{"arch": "transformer", "model": "sound classifier", "dataset": "short read English sentences (LibriTTS-R)", "train_examples": 26041, "time_shift_ms": 50, "n_mels": 64, "hop_length": 160, "input": "log_mel", "spec_augment": true, "win_length": 512, "targets": ["voice"], "num_classes": 2, "norm": "rmsnorm", "norm_position": "pre", "activation": "gelu", "mlp_ratio": 4, "head_dim": 64, "fused_qkv": true, "bias": "none", "qk_norm": true, "parallel_block": false, "inner_norm": false, "moe": "expert_choice", "num_experts": 8, "moe_every": 2, "expert_mlp_ratio": 0.5, "experts_per_token": 2, "shared_expert": false, "subsampling": 4, "layers": 16, "width": 384, "positions": "rope", "pooling": "mean", "label_smoothing": 0.1, "loss": "cross_entropy", "residual_init": "none", "optimizer": "soap", "beta2": 0.95, "lr": 0.00095, "beta1": 0.95, "shampoo_beta": 0.95, "eps": 1e-08, "precondition_frequency": 16, "max_precond_dim": 512, "one_sided": false, "adamw_lr_other_params": 0.0018, "ema_decay": 0.99, "steps": 8800, "batch_size": 64, "epochs": 21.6, "lr_schedule": "step", "warmup_steps": 170, "weight_decay": 0.3, "adamw_weight_decay_other_params": 0.01}
Rows from block 3 of a small sound classifier, named by matrix and row number. Rows with one number within an expert belong to one neuron, the router's apart. Each number is 500 + 40 x the weight over its row's rms, rounded and kept within 0 to 999. All counts start at 0. Numbers have three digits each.
After each expert's rows are labels from the 100 clips, of 14976, where the router gives the expert most weight on average: "top examples" is what is common among them. Only what is clearly more common there than usual is listed. The data: short read English sentences (LibriTTS-R).
# router: router (model.blocks.3.mlp.router.weight, 8x384, trained with AdamW), inputs 256-383
# up: expert up (model.blocks.3.mlp.up, 8x192x384), inputs 256-383
# down: expert down (model.blocks.3.mlp.down, 8x384x192, transposed), outputs 256-383

# expert 7
router.7:502503466437491556516470597477416505499473474448535404458472471530537472515445502512508447433526512494487417557462523443493461457482459479520498439441516550439478474437473407504464556510549553490564428493459479480483561517493544456508495487489518494467492422484503541550439533451507478474478474461503526548465496474554437481520488562448507505512427525542448355579479567455517481526469
up.0:552594436500454481481525485491425485530565513476550549473529510477405488463511498502504448458577496461467439512524539516536500547540465530446581491482493480388489520528492486466542507490540472572488504575469547491504557440469556483493496524467458462554470517454494452459529547519530551498455556501531486548432517484479508540451467447356529478437478457537487529481428470512534593413546
down.0:493523503536582503504515492476514495461560488511512532450536494518451560505583512462518525508501514474506497534522483552448436458534413545526557522490475475489568474535476470454545550573448489459554467479458464488462506495528513501476496487442581406459549531501456526634447520504485516533527444551438524475502478457544473525567530547557465539490455510548501452545502450428461508512514
up.1:491583540514480440517439553451430549476487517500459552503544512432451486493456455472571435500455481531525500501481564508523436558503569462447454494477537450505506537520611476532490514487458529486540475468512483559511525427567498512501525460534468537576550517546444518584468580486518562505585490514509487467485520465482466508436435501502539463453507446535397524447523466480532490477508
down.1:508564586509446498537516538429524561557541496450436421510498498570512552467490504464534503527463440520607580456517462499451500453431477516482445528528518564474482549493502512486516495497446530444598433513498446537566512495532551451555471449521519506483494480495560436512450508509527425547535497541472521461406443477480491528527493548505499542466519511457508464531507461506564454478537
up.2:504559565506455431488526500440457554537528511544509565503547496552485452525500614425529541523547598580512504450442545473502537559495473523531533493484479553495561504513455452496511463478544547486541571486520524488443473525507489418543511523457519488448459532480512538532470492473464506533472482503562509534508503523437548543531567531424510505553513556538477449449485543549524532479517
down.2:547555501507439523502496455460466525553538492501505509510450517463511501549504533463503546464500537453545542458441497575525535476507556498490489466487537521473480459499471484430480448498492508472557570537510477520510496503447496493373460489485530484589492463583484529475479526450473538478496495509446519528591520499432481496517518566479483529547550515493486473582477510464549451504473
up.3:497445524550408506456462514439435488551514439505490596506527509476555495548434497522506435517448438562491499513423485504485479457477501489507533485446552430566534586575437459523503517472454465539483568548413458504486469474417487501506489464436485477495568519571468491466467534538403461411518480520482490493548548483521561562527504485572523457498497529526481535519417528470514546483443
down.3:427454434462421510515484494462525463456437509414522471434429519534488538403463496461455465509499477500521537465506469380505485625506456532491493538457506551469535517568543578505476464533502391518495570514467486498482498450545486521484526492587463503499488490522536535443496529526474472439480501513533510516494445565480473512482546521502459454455514462553484476508550508522483445527564
up.4:583436462520532522526530484487488461432488398440501458564529507492481450494565468490455512559476485522521522463503479472505489481571504521457483480517514463490505529501515523517456548525559540543531573451597467501465513477431428466477547508419532549526511460522531448455471586564510531487542520479507521453498467567597525489497419521521478572499512585594463559510448508466522468484545
down.4:529505468510503576471460459463438541552471454518534508433499533466471580540482469498549471478538500536513556447441506524503522535517489520397494408497458466524451542437534489521534477536439458480546517501503516540454484465517489580441441451521471476547518475514528522508544534521503557483490415551514513567534480502433527500463508521455423556525544496495554477526520467516476505540513
top examples: voice: female

# expert 0
router.0:549508458447497531496450533523554535507434453530528467438518507546561528461445458512440476482576462504481454456533469444557462547432484438442475395477513517479480489464568457513484540465502511483551451504424488470506539502507515492524508472504463458455467436512491534522470519464507535465480492431434491504456549480489483475527529534492532425478475495471480416475515526506496526526510
up.12:439509492518453500464525497542532534480448488512472546498500491428532516513434583462491525475591492503518464513521457555507471566447491457472515487513425525548507547530541465515474506505450537478560481464468583473516461461483438503529593503558561542586581478535500513472509487530547478512549498543515626516576529548487445500470538512497532569413547480420477531492500522565452547519519
down.12:408479440397491554543470528523482470553443478521496541436540523506548585504494540435471555444499500547509509549432562480584511509561512446505501480570451463543557449488472522458523522490495515563512471448401517508492492494501494499533448575492387492482442465473507507500431470514541530579548513443589527467505504454518448522463537473507532515568505491525521481549540491520425564485503
up.13:435483520560577503477511531534580545507459468480450518512481533448441502481479564477499484494556463541432527479446498505466494491467500493540503438447435513436512537536508460466574535518526483457515523505576462471496551513505460472533497571514537398427507555536534501524458413442540587531535493503525490516426507584593528503561486466508558511483595535514463554474498486460479534448482
down.13:511514478523574497563458555521471469548562498476477543555487523465498551496474506541525536476499466471561502437503503495465430524510445501436482552554423471551499516553545531527430543461497491479564487536505523462493458483437542564516525432460464543543472505570533543479435519451443507595448501454403436457502510489558506508517546503540588459469558542447533470526542494550524432533467
up.14:526485532541527458433516488466489539526513509593534529552413513439522501482497507488507490573530483469490528501480468486492523470462445498481500505524549533528493524529512511540552507580517433584491546467526553466507460508495412531488517528424472468517504544448461424469495457471529476583531558441480492524527449548480490490482494476547469480448576438525549511397452475480533438488512
down.14:520503510523501476454512622520551484505570543504551562525509522515488562479494477544484468450532486531405457557485496446452553510530516450532452441498526457423487538469518550509435552502542528490516584480449417516473480565559509480542531476462457499473521547417470489484470494528483488505523467468424465456423475501479526559538445540501553459466495472584527520549478565551460510530502
up.15:488449471539443542572549438503486528458495584539479574487514488436515513505557546485574521568490489482535565463525435519509532532494491508490493503509492490511511463507541517465514538525566551490495531500551525482549502523500437532504461511561439490524493492508554483426499555500543519508508445520513520476451469521473479533559501477492533424500519506523496517509530435531538521545508
down.15:565507489553443528487454496479449548544565471458513435449604532486522481471544489431500450515511557519488491460516554544471440518557501554523521553457522503564497439467474498552525397531448579478531471446557394589471445500493515535489473448475413512448448504485573500488512459507553493504541486471501451427489508500532520513502553592525497462493523448457495402466521509522471530525486
up.16:524489503424554471528524477448393439505454561494530475571467456511467463519490503520518506481506546501558433532526523485472517453488559532401437485467574447504447480458502445527504514436495495508506502489445443480567547407463439521543505526426511495528467531483480558507487503500435506518472572495457517454520545466514566513384468541481483530541543490550422496556486527469460479474488
down.16:493457511561465495515442491507510570522506540428494544498523520437433537509542464551504441561495509521515460471541392476501515528553510515577500559427483467485517458518479440492508547587541505482538484515516469504534535569424426529478478474467511482508477498499532513500446546494586514547471496492486465410534504564476506508495465444469454478528539525553507431507560479471473482529501
top examples: voice: male

# expert 6
router.6:502490389469472501548479586537553470518462530502554506382470507518543460429500491418444518477492471568458373471503483474503477491433480421495470450476473554450463482482461479482460554481433491491466510485458485499495500489448527470450536486498504447485490447459410460471418507457446462462516477486486471494422490437486454478515500481505486457508462483561515395511499522464518492511546
up.12:579524431521444442514577507469490555506495483549472476510499468497425547515558443514522560560503544541466481508518531498551542513515509572494522460529441401506496524522520595411548505502515509593460468522569534503484523530395438574462561507504465527494456503550489503495498487508472509563453525433508578508442516567495460461494482505532541476502527434517500449508431575537497502463482
down.12:531490479556516613493490529474459497520462539460537555461531548451496546527535506529543505469545503501553598503490490474483478458451555504464459482534477563559480460546505512531479469501480551448484445473438521462527470483516585494539509522539558490449471478570495436449456466479464509537492438453491497441476569527446522480507517486499503481413550479426529507524394466497496496525502
up.13:500572503490577599535499544510534480505474511514555511539506469570486459557470539546471579525511529444549474518440502530546542491530529521508541446575466525557463462409485470397492502460572577540479591514521466426507483511499514512466495458554567506579430464490500524536520516462533528500459472528542594456519428532499565536564486523448487488526513479470465532519506498506457540472519
down.13:434477549460477446475525525490495462484471509499548566510548495512486496536470520520491484494527477483482470520550549529536556482468448532449520551512484494556466493555465484509425475467524451510511519486438566481518485488506464472473453585513506513475455488495395530471523488552523472518529577489480404441525475524498490508433527541495515478469458518485531446460572499444527509485572
up.14:530482529477473470482515468524476470502445415596458535539538475432485511456498443497526463448476486481510496523492562507476486543492412506471477518524529497464434476443505556549578535535428499524551487558412535513534511464454494497464421444486485455506480470498505504490487453528591581529436548492581499480462541542445527468475513532519474532469546518522535504452529419491466545525563
down.14:509485504472483520481469542423446439461532504452482562525479507526539450444525457491494481484504517453449482457577555474477436563494492479587478514428465504522479539494506548630484490463495528499533506471446502490487469493492545442479502464432469552499462509512497508499443573504513476543471508477409500481481510466492407519526531459520544512471427416499471497531576563481507553548456
up.15:471457537521569507526530532496457518410414500499486543498528506468532452459489580557471452515441537523581535510505461483476531521535511522547484522523529476454551468515509477497505541501520529511500533458447528487476440533459494478432531534416488527492557478458464491538539450369460545474514454507544487570474481502484521460501555464487415441492483434529474465522484462530500529525483
down.15:517562531557574497541522480448474526562440561520565502563492484472532541524468529474569507556565490532436461513455457432492551491391517469516497430491457494534467492451500476540511524563496500570492510540442527483587476482492507521502470538472471483479532466536449423506561509484549486479601476514564543502520534511412533517445512532427582518446495464546484526477454534539513434474480
up.16:426517455573466511490552388505443479515502491500511497545503470517445527571568438550446538517521450541512449521459493486562517471517562505511538488455485510528515540475492511534509488541470494473578592561497529470398498506523553526522464533492452447506564498396400441495512461555537398476549445539459550573467475526513491557421498426492565455529505460471484551523485454493508506507536
down.16:498515565495513535522451529489551468497491543545481516511482511507533548510535542564458451537473579515499386529526475512499543493552447445505518500505539491510395483510509473483450494517516513522438489525551499498492506527537580540521554446478502541493531539532494506414565519501444443456516400496434531514505448466463471514511509445481474551428449465554495436450417515613439428562432
top examples: voice: male

# expert 4
router.4:468447567495471558471579602431572502526525503501484572507512542529513551503468536500541482536517560526521591555478504509451521560475516548501540551556528517537558533529455564476474481540564474513519431571516450513445502538518539450544471449532487527547487507502543487470477473532509525533508509504515508597540504516595499517507546524499540545540467518541458514483543531526484517511501
up.12:469559487523460510456525481486442435516479497453480515508549496519517440460502461546558449447472481506457480563442521456469490483468504520468535460506479471459512468450509552481445471470449448502456537531425480497483489448525495448490498527471527467551516530471442530487494486508464501520578447602460550502490470538462483580464508400535550433529482461555499544502481438498436443479496
down.12:475510545532465421484489482481560524469510495569449492456447485485513522523463472470443477517513545516472469491504490488458512616472477557482448538615516530517494523398524451507515548537540484526459504456543467510535507564461571503520471473436465573545421508530486449490515513511538502509513440544537518528474508571469474538531444497520456529531543476484397454462550550464479502508545
up.13:470505519476520480572482604485587488461630468519491503515499501420528496504511506538600482437510524428520468481557520462475517470468575499527481508550488532481586490519475510493560502447459533481488586528473533440457545516564524485542506548573501454544476483549457485547475416501538508459518546429503522465447479498501465493556475501512542457469556551532551523521532543437482505479431
down.13:445517518500487503522541462478452547542464516479510490556469557502440461535519512403525518468508464475513438593526499550463459532493532531527508471497512538495474519423541434547491491564500405423483522474514517518414545439513481573524495583470490525544449460433523521552475552503562445449427492514428544496538470493501499514510450522519547500557535490541526473490558448599503438535496
up.14:557455512484500579398485517470454450445479499506530517507448545517497443546496443468488490500455476453461476562484515482526477530492493511505451468508479480404455483461509491521578474500512558470590479491487461533488499564460467464485535388494472442458566479483479541519530499482556445545549500493531586530471520488517497462485555508458534453577491581489575518509495535540466489451520
down.14:452534493477483470560484442469506495537534495538526648500596448448454511438494521456519486549499549522500438527506554482527483486537448489562467537416441516467457451564467484476459535483551551515433526532496564437497440451486487520487471511565509509518462480556497464523507506549464501425443479470500495501500498530514465568519515496479513428497547465468496537544563469499479570510487
up.15:540539389522498537437526580577489480503529536498496514491563490550499440490508502479489575566463505497580529467472558481522537451479564518457426483508517493479561536543542517461490435509553517495475531468507478492559489470425454536526534451491458538452481489559451494501563541543497506527457483522511511458527529498432457546529491471481445473392523511577557482531481516473447567495474
down.15:464493539508448490522428428362492497535553488416517512414512455559522521513512529459480481496466491525490476423488446503499462512458586458512475467512536504522505510508492486453445559501436474487522521500466523478407549512494508518559509571512519522455581512494455501551523523448447458461518422480533460507440496450461498506423463466439466469489516489414484485553523511542504531493456
up.16:506523491533520447501495515461510490470530493526450488427501476526543497543461449573500468531485483525512493542551479512485449494474466535516465521482518470474431473485501499449515469472446461477467478490526442527480586501568476552489502484373420523591554502530393492474505520463505516495491486468562523442468497483468513475492468464518451469480423457509537463464479437504457441456548
down.16:477503493582541549452530595517496536490529542564541526525504455501458551531487503485483520523457568510502550526526579465471537473515487522458497509513491469540464567531507535478564463593508506458440525491493524482525585548495566523535507403496495436520546459516474456493511470536435513549470452462410526540496469507466502438450480490474513543578543446513440514447522541462562430509533
top examples: voice: female

# expert 5
router.5:531459488471547492528479475559464505525398439458548414491532487525507497405489463492505467494574492463494404477507532431454522458536459474459452403423488494504448446426502416577505485475469518481502551486509560476445545476486542472459485541454484468528514428510533541501494547444546503502458474458538551496457518433474467496517474443482493468476503459454395430533518524443482486509493
up.12:430520562500473470551472437444442472402479513531450478562500474536448617475571519520486423507492485492490465507499453456470498498466468453504471551550487450523518426446452473524509549545441458562522506538464438528457538497520463405500470461569523438536542520497495569491495529517551521416483439540530498473548502515516439562522555534544508561518482500437449541464512457574486560571518
down.12:602456482534475534487510488517506483516503568523467489463465462517543492515534508548510485528504381576492539564500523529469439489567509466413438481463531488520493502525501459522491515489538463448426488466508411523512411531533570450464529550547488482467491571406533478452526491421572489474509448492481516398482536523472522558441479499515490493542514526511520565463437488548471468540486
up.13:522449448462510499482497501462475495553438498507486466524502519520438645555402536478410522468419474499564514487493467422517455484469506477481471539475534421513489570508495502554528467509510530539484542490455503437471465549516490462497515506514458520462533570471515457428472497496495516521502521543458472488562615484459510540448495583528569523456463456422448493512512518539514452486458
down.13:542500516521531488478520403587521466557408441448517489483611488588572502514544503404552501544518508510462480619517497491588442465498517460487491577485515527537445465480539537529460503543529497456498409511513449479503504496537446465526518471442505448528484491499492536461528498526474402507457515489424527564448518484536541529537468484500492447515515506505533475540570487506441502509437
up.14:499429514493608500504578491509451470508452456574484467550566441455604532502443462475522484419508499489451527488481482436517540449492496506505509487478488471503501508535482502519433491540525551556439503527469448490483497499467552454534442514542508432431534548497491479532461574527470406482495541546510495566460473509470473481466541513478517515458566544538446460523532453511470509477521
down.14:497535560589497443554466489479437534399495517508556501532439566544533461481559503541524450500485453467474460508574551510505470531462459437408555525527458497492481476460507523515549477511480517537562419491448501519483458475536486401495488460559517534580524462486516530532456496486447493525480509503455450461467561573469504443478464481547500479542490498482505541521498506512492550580427
up.15:410472453515504512507574469454540487506541502567412491449578545495479541467531526513474513483513471477487497497432437442534480537513467525481526552437490555463416520498534453447496509522468507462497462492553398515493465557523481483498534479491472510438431432569504574451560506453462418479516518530462446573497504514454458463468438472505456502417481536485519422485522512505480507555381
down.15:498503559514433591530538516513517559478555506499525479460442425496460564447485450557562461485467547496535514512481477519465512516511522442502512477473542488492452414446481531500409558471513498541480496529430549509517514472475441518445561525482504531555603437556449544537574478507466518552479537545513465514542438558512492541602495470545573502515502588565559541474368504503557568507458
up.16:440498503544522522471418495504564530491443515531488557521423453469491486449551557505483477562555428446476507411543569474484428451534455467530489575470512443483534476522492547454502512506426487504527532526551474522453497461479471440601496531564465462519489514479506513461416479500518510533530480541524451499461575488549462462460478441549461497480487493509435500506489484513480498503531
down.16:509526485638505579510484544556484529494545485493510492487482528510481489397462496538573488515506569511467520539474459499551492469498463507533550435498545563631483543515475477565463544507436491546517515554484453494531519535522521560504533533508517529443507528485557535503542498524499515465458486590444495497547514536424486460482518486552498457491488513556513566422472506476518522539534
top examples: voice: male

# expert 1
router.1:504466484499429506492511497522456529485487537481503513499451461474518446503575493467538534540515493555460473517546495476468505545532525406528484521582501536483467583599501546535525525496466516453509565444531528484560493499528456542498571466543541479494544528505438462522503442520469560473551477577546524432505461452516489523489521455540531501528549557502564484469499468495508524471493
up.0:544510490489468444457497500495492552522517582475512535431537552516534421475414496552440487546473536569543465561517498518488559496490521503491580517593576511526518508524448566517512498567472528457449537464470495478535533541547480584443449455541543516452448533514511470490508459549566492482470560532454551479542545546504520490498517490515517511460582496480583530477458486515530506512561
down.0:416474480520523535457514493444450526449546450536486553514510474471520493505493512431480546536468535480514428424566449418474467496466492516510530518514542521449561482527582473559450527565427480448519451498505516533496470510437501469555543498546527443548459457508495524494464547473504577456470417555511478513489516493538433552535470456499501531601457428481540525490507457516509439488534
up.1:496559445431549472523521480469452513476504495488483507548528568519432486557481513552438530591544554482416519513541514551510464522477491568505570544572543566496469587496550521447517507496558532489487480380494474490484525540425470547459524466467501548553437562513526515463498507558484484529387535462561524539511495511493500513474540508510509497496479413515471547487512475565560452475458
down.1:444551572529459599541446514512445471559543522401598465553477481522494426497486443539493535525474533481533475472543588540596499530532519521584491528498439412459494478508500465535500492482484484420459440560513474574482456487476519515477447525463452426457468479568536522470509487488506484497475460518462526506543558549567455478558460533544495435479542585489562514530481512523523552533523
up.2:555512441506519512477479427528536522524525560476445473581520477506559511491487503569492492533447479545474520481535478489551559546513477484427526507595532474537509482507524477558453420499556493449506482523505518503601441538475408475514497578520500490525442468438553512536432564492470498491507531418497555483486450532527488520485464575459527504463415461537535559485443488541548513415459
down.2:432519440481509414411513480541533575499486551515487527514548468526517465461552538473477524544497554532541494480555509499462506525504515559556454517426528532496549442515506502484477491459503577556468502525450533512507535461507482487530535482443509452487501476501546513453547474464495497578454474489491513527540546523511509439484480528467505491530496520425551507471499586421562533479500
up.3:482534438531438538493517545458510454479523448513547498611583539462489471560558465532467525549442478438555490532432601448471457524459475453531531482552499445448514536583510450460518528519591526455449447526521425476536473547449530489529495458485467567520474548550501529550516463534488530514458472524460489485529522513511473496495467459538486565439535469493515450514482498523535482487480
down.3:483447436451478529443441469542489414530503416464558473466485553585491439509514527527462513489490578502512461452486501551478520503489517481508534448507499512505552491448548518516439505524528509460512567604489481577391496485487533430546428480567482518537463501534465537506498565466491544451474492437443511498527530457497512468482487530544577436443533505502528483463501440410486514503578
up.4:454488574465456523515484510561464428487573465513448468483502534535498516513448554511455516562498511540546527500498483520492545596510473550521542519512521450460469465508564501460482525544580500498555534541473523511512516482496481538509491445548458528515487539508518529508494566505522476535520555436497494523562470500471522443553494520486507519542553525566486518454457517542641583475514
down.4:510438513454518506547491595497456481517554619448592551504494469506467531586528496505448568533485472515482474482512519475487493460557468539455585519514485496479529488479479492569467531512472477426410529502501516482429483504500549510525555481505587494515547536511445462473537497492523522511457432549522485519559568475504565506463444479494565511505434464457534487500504479494482535562492
top examples: voice: female

# expert 3
router.3:522518517515556485478442476483476479523526550439399458522498516537423473512520515528453529477478500460522504466463509554564478510542481495557491530423490467431461442477534504507505458493530518493473537482478490514569497470499481495482522564488547524453485570481520530471511502491455472540474523497392469469580510586459564461450503545493464484453575551493522534501475443427549453525492
up.0:547536434517480512500579547469513487555577592512521528444542575505472490537495520506595593520582462533523491532583491470479557480475443530506531561508524520497455568585505519578535528445461531513518600464487529514531535487521538455475502562510486485483509501488500457542473549515513523528475541489492501479532556473493581593458437532510403518438478456438489522503545515491520463536465
down.0:458496487449490576472421478523538490503513509523479464549463503498495436487504513600522517458469512507534499449487495518482542448537508447486481496519417498518497513532525443488531469460451540539562468492532503456492428571548522497466507559513444527526474472536470524510449431417526510532508424482520515444508390506515519425497443424520508481495524438514505513500494453509529552568548
up.1:442514454547511418543502468503478500436466518524472508453524501476469530514526526517494446445450436487465576535495495498487440500461542433446402477506499460576514418452528485467496508447555534468473427507541405541406493511502460558573514499489509433533558498534479422482546476426514510442546471492496476496449539472531452470534544557480492493524491522559551550475526562548518482469469
down.1:534536486452489441433492497489532506455522422533504586524502512528466551495508515521452576507554534488557509420520456504546582424487521489518622548532544508487528509502432410549466444495506586494567494553393521497456524544501449471514476455520459525434560516508537490446462527545513459449488448520517481484527482476472548508455474465534489423454501504457495479450444380497507521550483
up.2:521490535482453480525495492587516500596519493443481525485504500430534444507473577567490506496474520546469497516510493519522587479532496466495540487465422480480487538560525511514469500455501501440455448512434437499533570537575479507545467496497498529461439466514521485500426425500543444451577510480514492498505445556470482530405489481562498458546522462425524508559429504558403467453494
down.2:524496480526505521451493501543475444458460435524479461506488547493551487543499473560455501488550467441468512545438512511543493509498518514487515496492471484493523515466516486489475508536526553496470493398480502607508488562486474495460500476560575487534468495496493543540502478458488450513432540518517524468527524516482464472584457570476496517449565525501477489436529456558519593507502
up.3:489455536464468536518493574495524509415487467488534490538522425515508478469514531508427474521513463560444602513480539560511493498430555526449513534492506480528450493479533523578555490459475525563459509484472480483470475409520534475501470500486560459482484479522538454472461473480581509522519447522524571520453538621532485551493567487540512441517456530589475511520469536578523522443412
down.3:430453515480504508543466502547505557519477502519472548483451500547578531504544530494489519450547473513466501453490520507522499472565502514515501516425472499483419521532491525520547559473564483541555542503584547479511547521542469516559516525539496485488501483551551449481482536527493489560443558512515533518521547568504579449489443543484608497468510438517539513513505507477521472538451
up.4:507502494525490466506468548472449490477540495504461400533483455493497450580431471478493499478445532529468563543444557521466541496471462461553425495533533542503497540551460454534472510482473489553506465530499533468548525541503446525514484487532422501460538475481527490564468533450531567522502524511487523496483414501568511495534553498465501535420471411541455542523453479516492553568547
down.4:547531461539512564507483587478494528455449543486597553466441448444453531419511477497501495591554462536456489478496491518431487514503504493547405485497481487457567463444441545536506541534445504499543469467503422429471486508471553593474396497532490533518478448490491508489493537551518436528494494469496530560500503523533487532498524500452556519439493568472489532507571587526481511404447
top examples: voice: male

# expert 2
router.2:524579509494518545509485402532396517453472453526572493513568505524467564443542428511529474497498472495490411485506486437574584433462501511432485464501512444521508521483557479530472460500434531489461545446527468521478489509468505506498427462498435558467474417546500511503542555514512507444457466537543545465402502465482501488530472406459531486462464453454501486539493469492507487500574
up.0:470501524532539558537540470493534486489517545527552523550485461509503466517476477431526516563513501429431538578541589494529534488543479535563450458478498514517450509490459467571436550598483593470580476453501519496558502490517505485522583538512498494521504506574504509454489473473566463498499523476487429553532493498411489502462448534515563563505570423511492496515482527556494471436539
down.0:491450503434434540541445457519466470536516459481478532484435544489465564482529477573490488529469530517477531439507494480482483453555500476495516558531547524512512490501490514448495521565475430507536476501541487587569475409455513563464419494462521524453435502428463539443503515509580539472477493576515529454506412532464559504590458586413503497515531512536476546476432506486463476508548
up.1:473521568474528467541449564578428511436500538547590496466562439489447501539505445477466509467538522404388472509479509500507447530423510571512523500513578440515501524449423446446400464434455502485514527508514487473494481463462475531481567509478562489519436510537544486518552444502514444480547494557536484474527495518506533497535524459513484502483614496468491550509538561552435554535570
down.1:498504529452469561556497487503507524456485506440468450515511503481478567548508501547483525512527470506517542573593541469544450518499464500518561483522443561452481455466516516447539497494541501547495518443496546428454560509600501441588498509544486511430475554460552501509490517539486567518488518493513497556498468522495431564514459531449447557458487531529490558485478504516482431452456
up.2:432509474544443610540481504495485523537528476463570549554466511454471502569468472483605482522456543554446456458535485511531520491471537559543564560507553461455550561495561549539564489495465496470435525484562468491468467490516497579471549459456409545502430472446446436558521514449464519458536487534483490536454486543428474620547461519465546477464480492543516559500506455490501425564477
down.2:550505601475585519471457446480512461520514464544584409466473479399448530474499514571467528461513474519562524597522439461449508558497533417529474459495556506498492531418444524437473439506542521519493489529497554536478461462536450525518552506471504469514533494490536511456474494463514437554463591470497479472517488488476523477478487484545566538529579541434534507407473476481519483406540
up.3:434514496515481584548529559542462545580502504542547522410592536475493499421481443497455489500548480482420515474500534499566573488443549467482501457474453539505556486443524495515472523455458482554517529451559493484461531477556510493458520479536456450537527460469436501517505481480468479468490464532495528507447515464517447554545430518497502532483458520474532452449421515522514488429516
down.3:580531516485501549562483541478496498458532515522506482505497471442460530466512496500491489485511568513506548472441553527513528523481522501573468486552569488493528516512476532484467445526595493454447483474541513521447510536538452505530577552577492568475389536467480448435461552496434487489441465560601465498539524507450491452455512478556557507507575458516540576434493524503525513520514
up.4:492446503522553564472486494524504527466459579518515475502564518541493529553481535501541468460524603432439454486467469548530554485376496465511495526539549515517468527446459457501449490467511496506532545493558504437540534531403498465532512476511468576529502452483456521553503540444456571532471475527491517502417494449549463480529460547526557509512543555510416443523529491510546443583507
down.4:497517477466493471463516444487471429506581485516486522516520484463599485463579531416502532474540522481515537519552513566438502457496490466507529542487434454527405416482487568494550590446486507496459522530538472483535480424534475462467500440495515507488470479518496480508485515545512505418419529507479591564481479510516486474501560475499604533460540492548516467531499462433429466498462
top examples: voice: male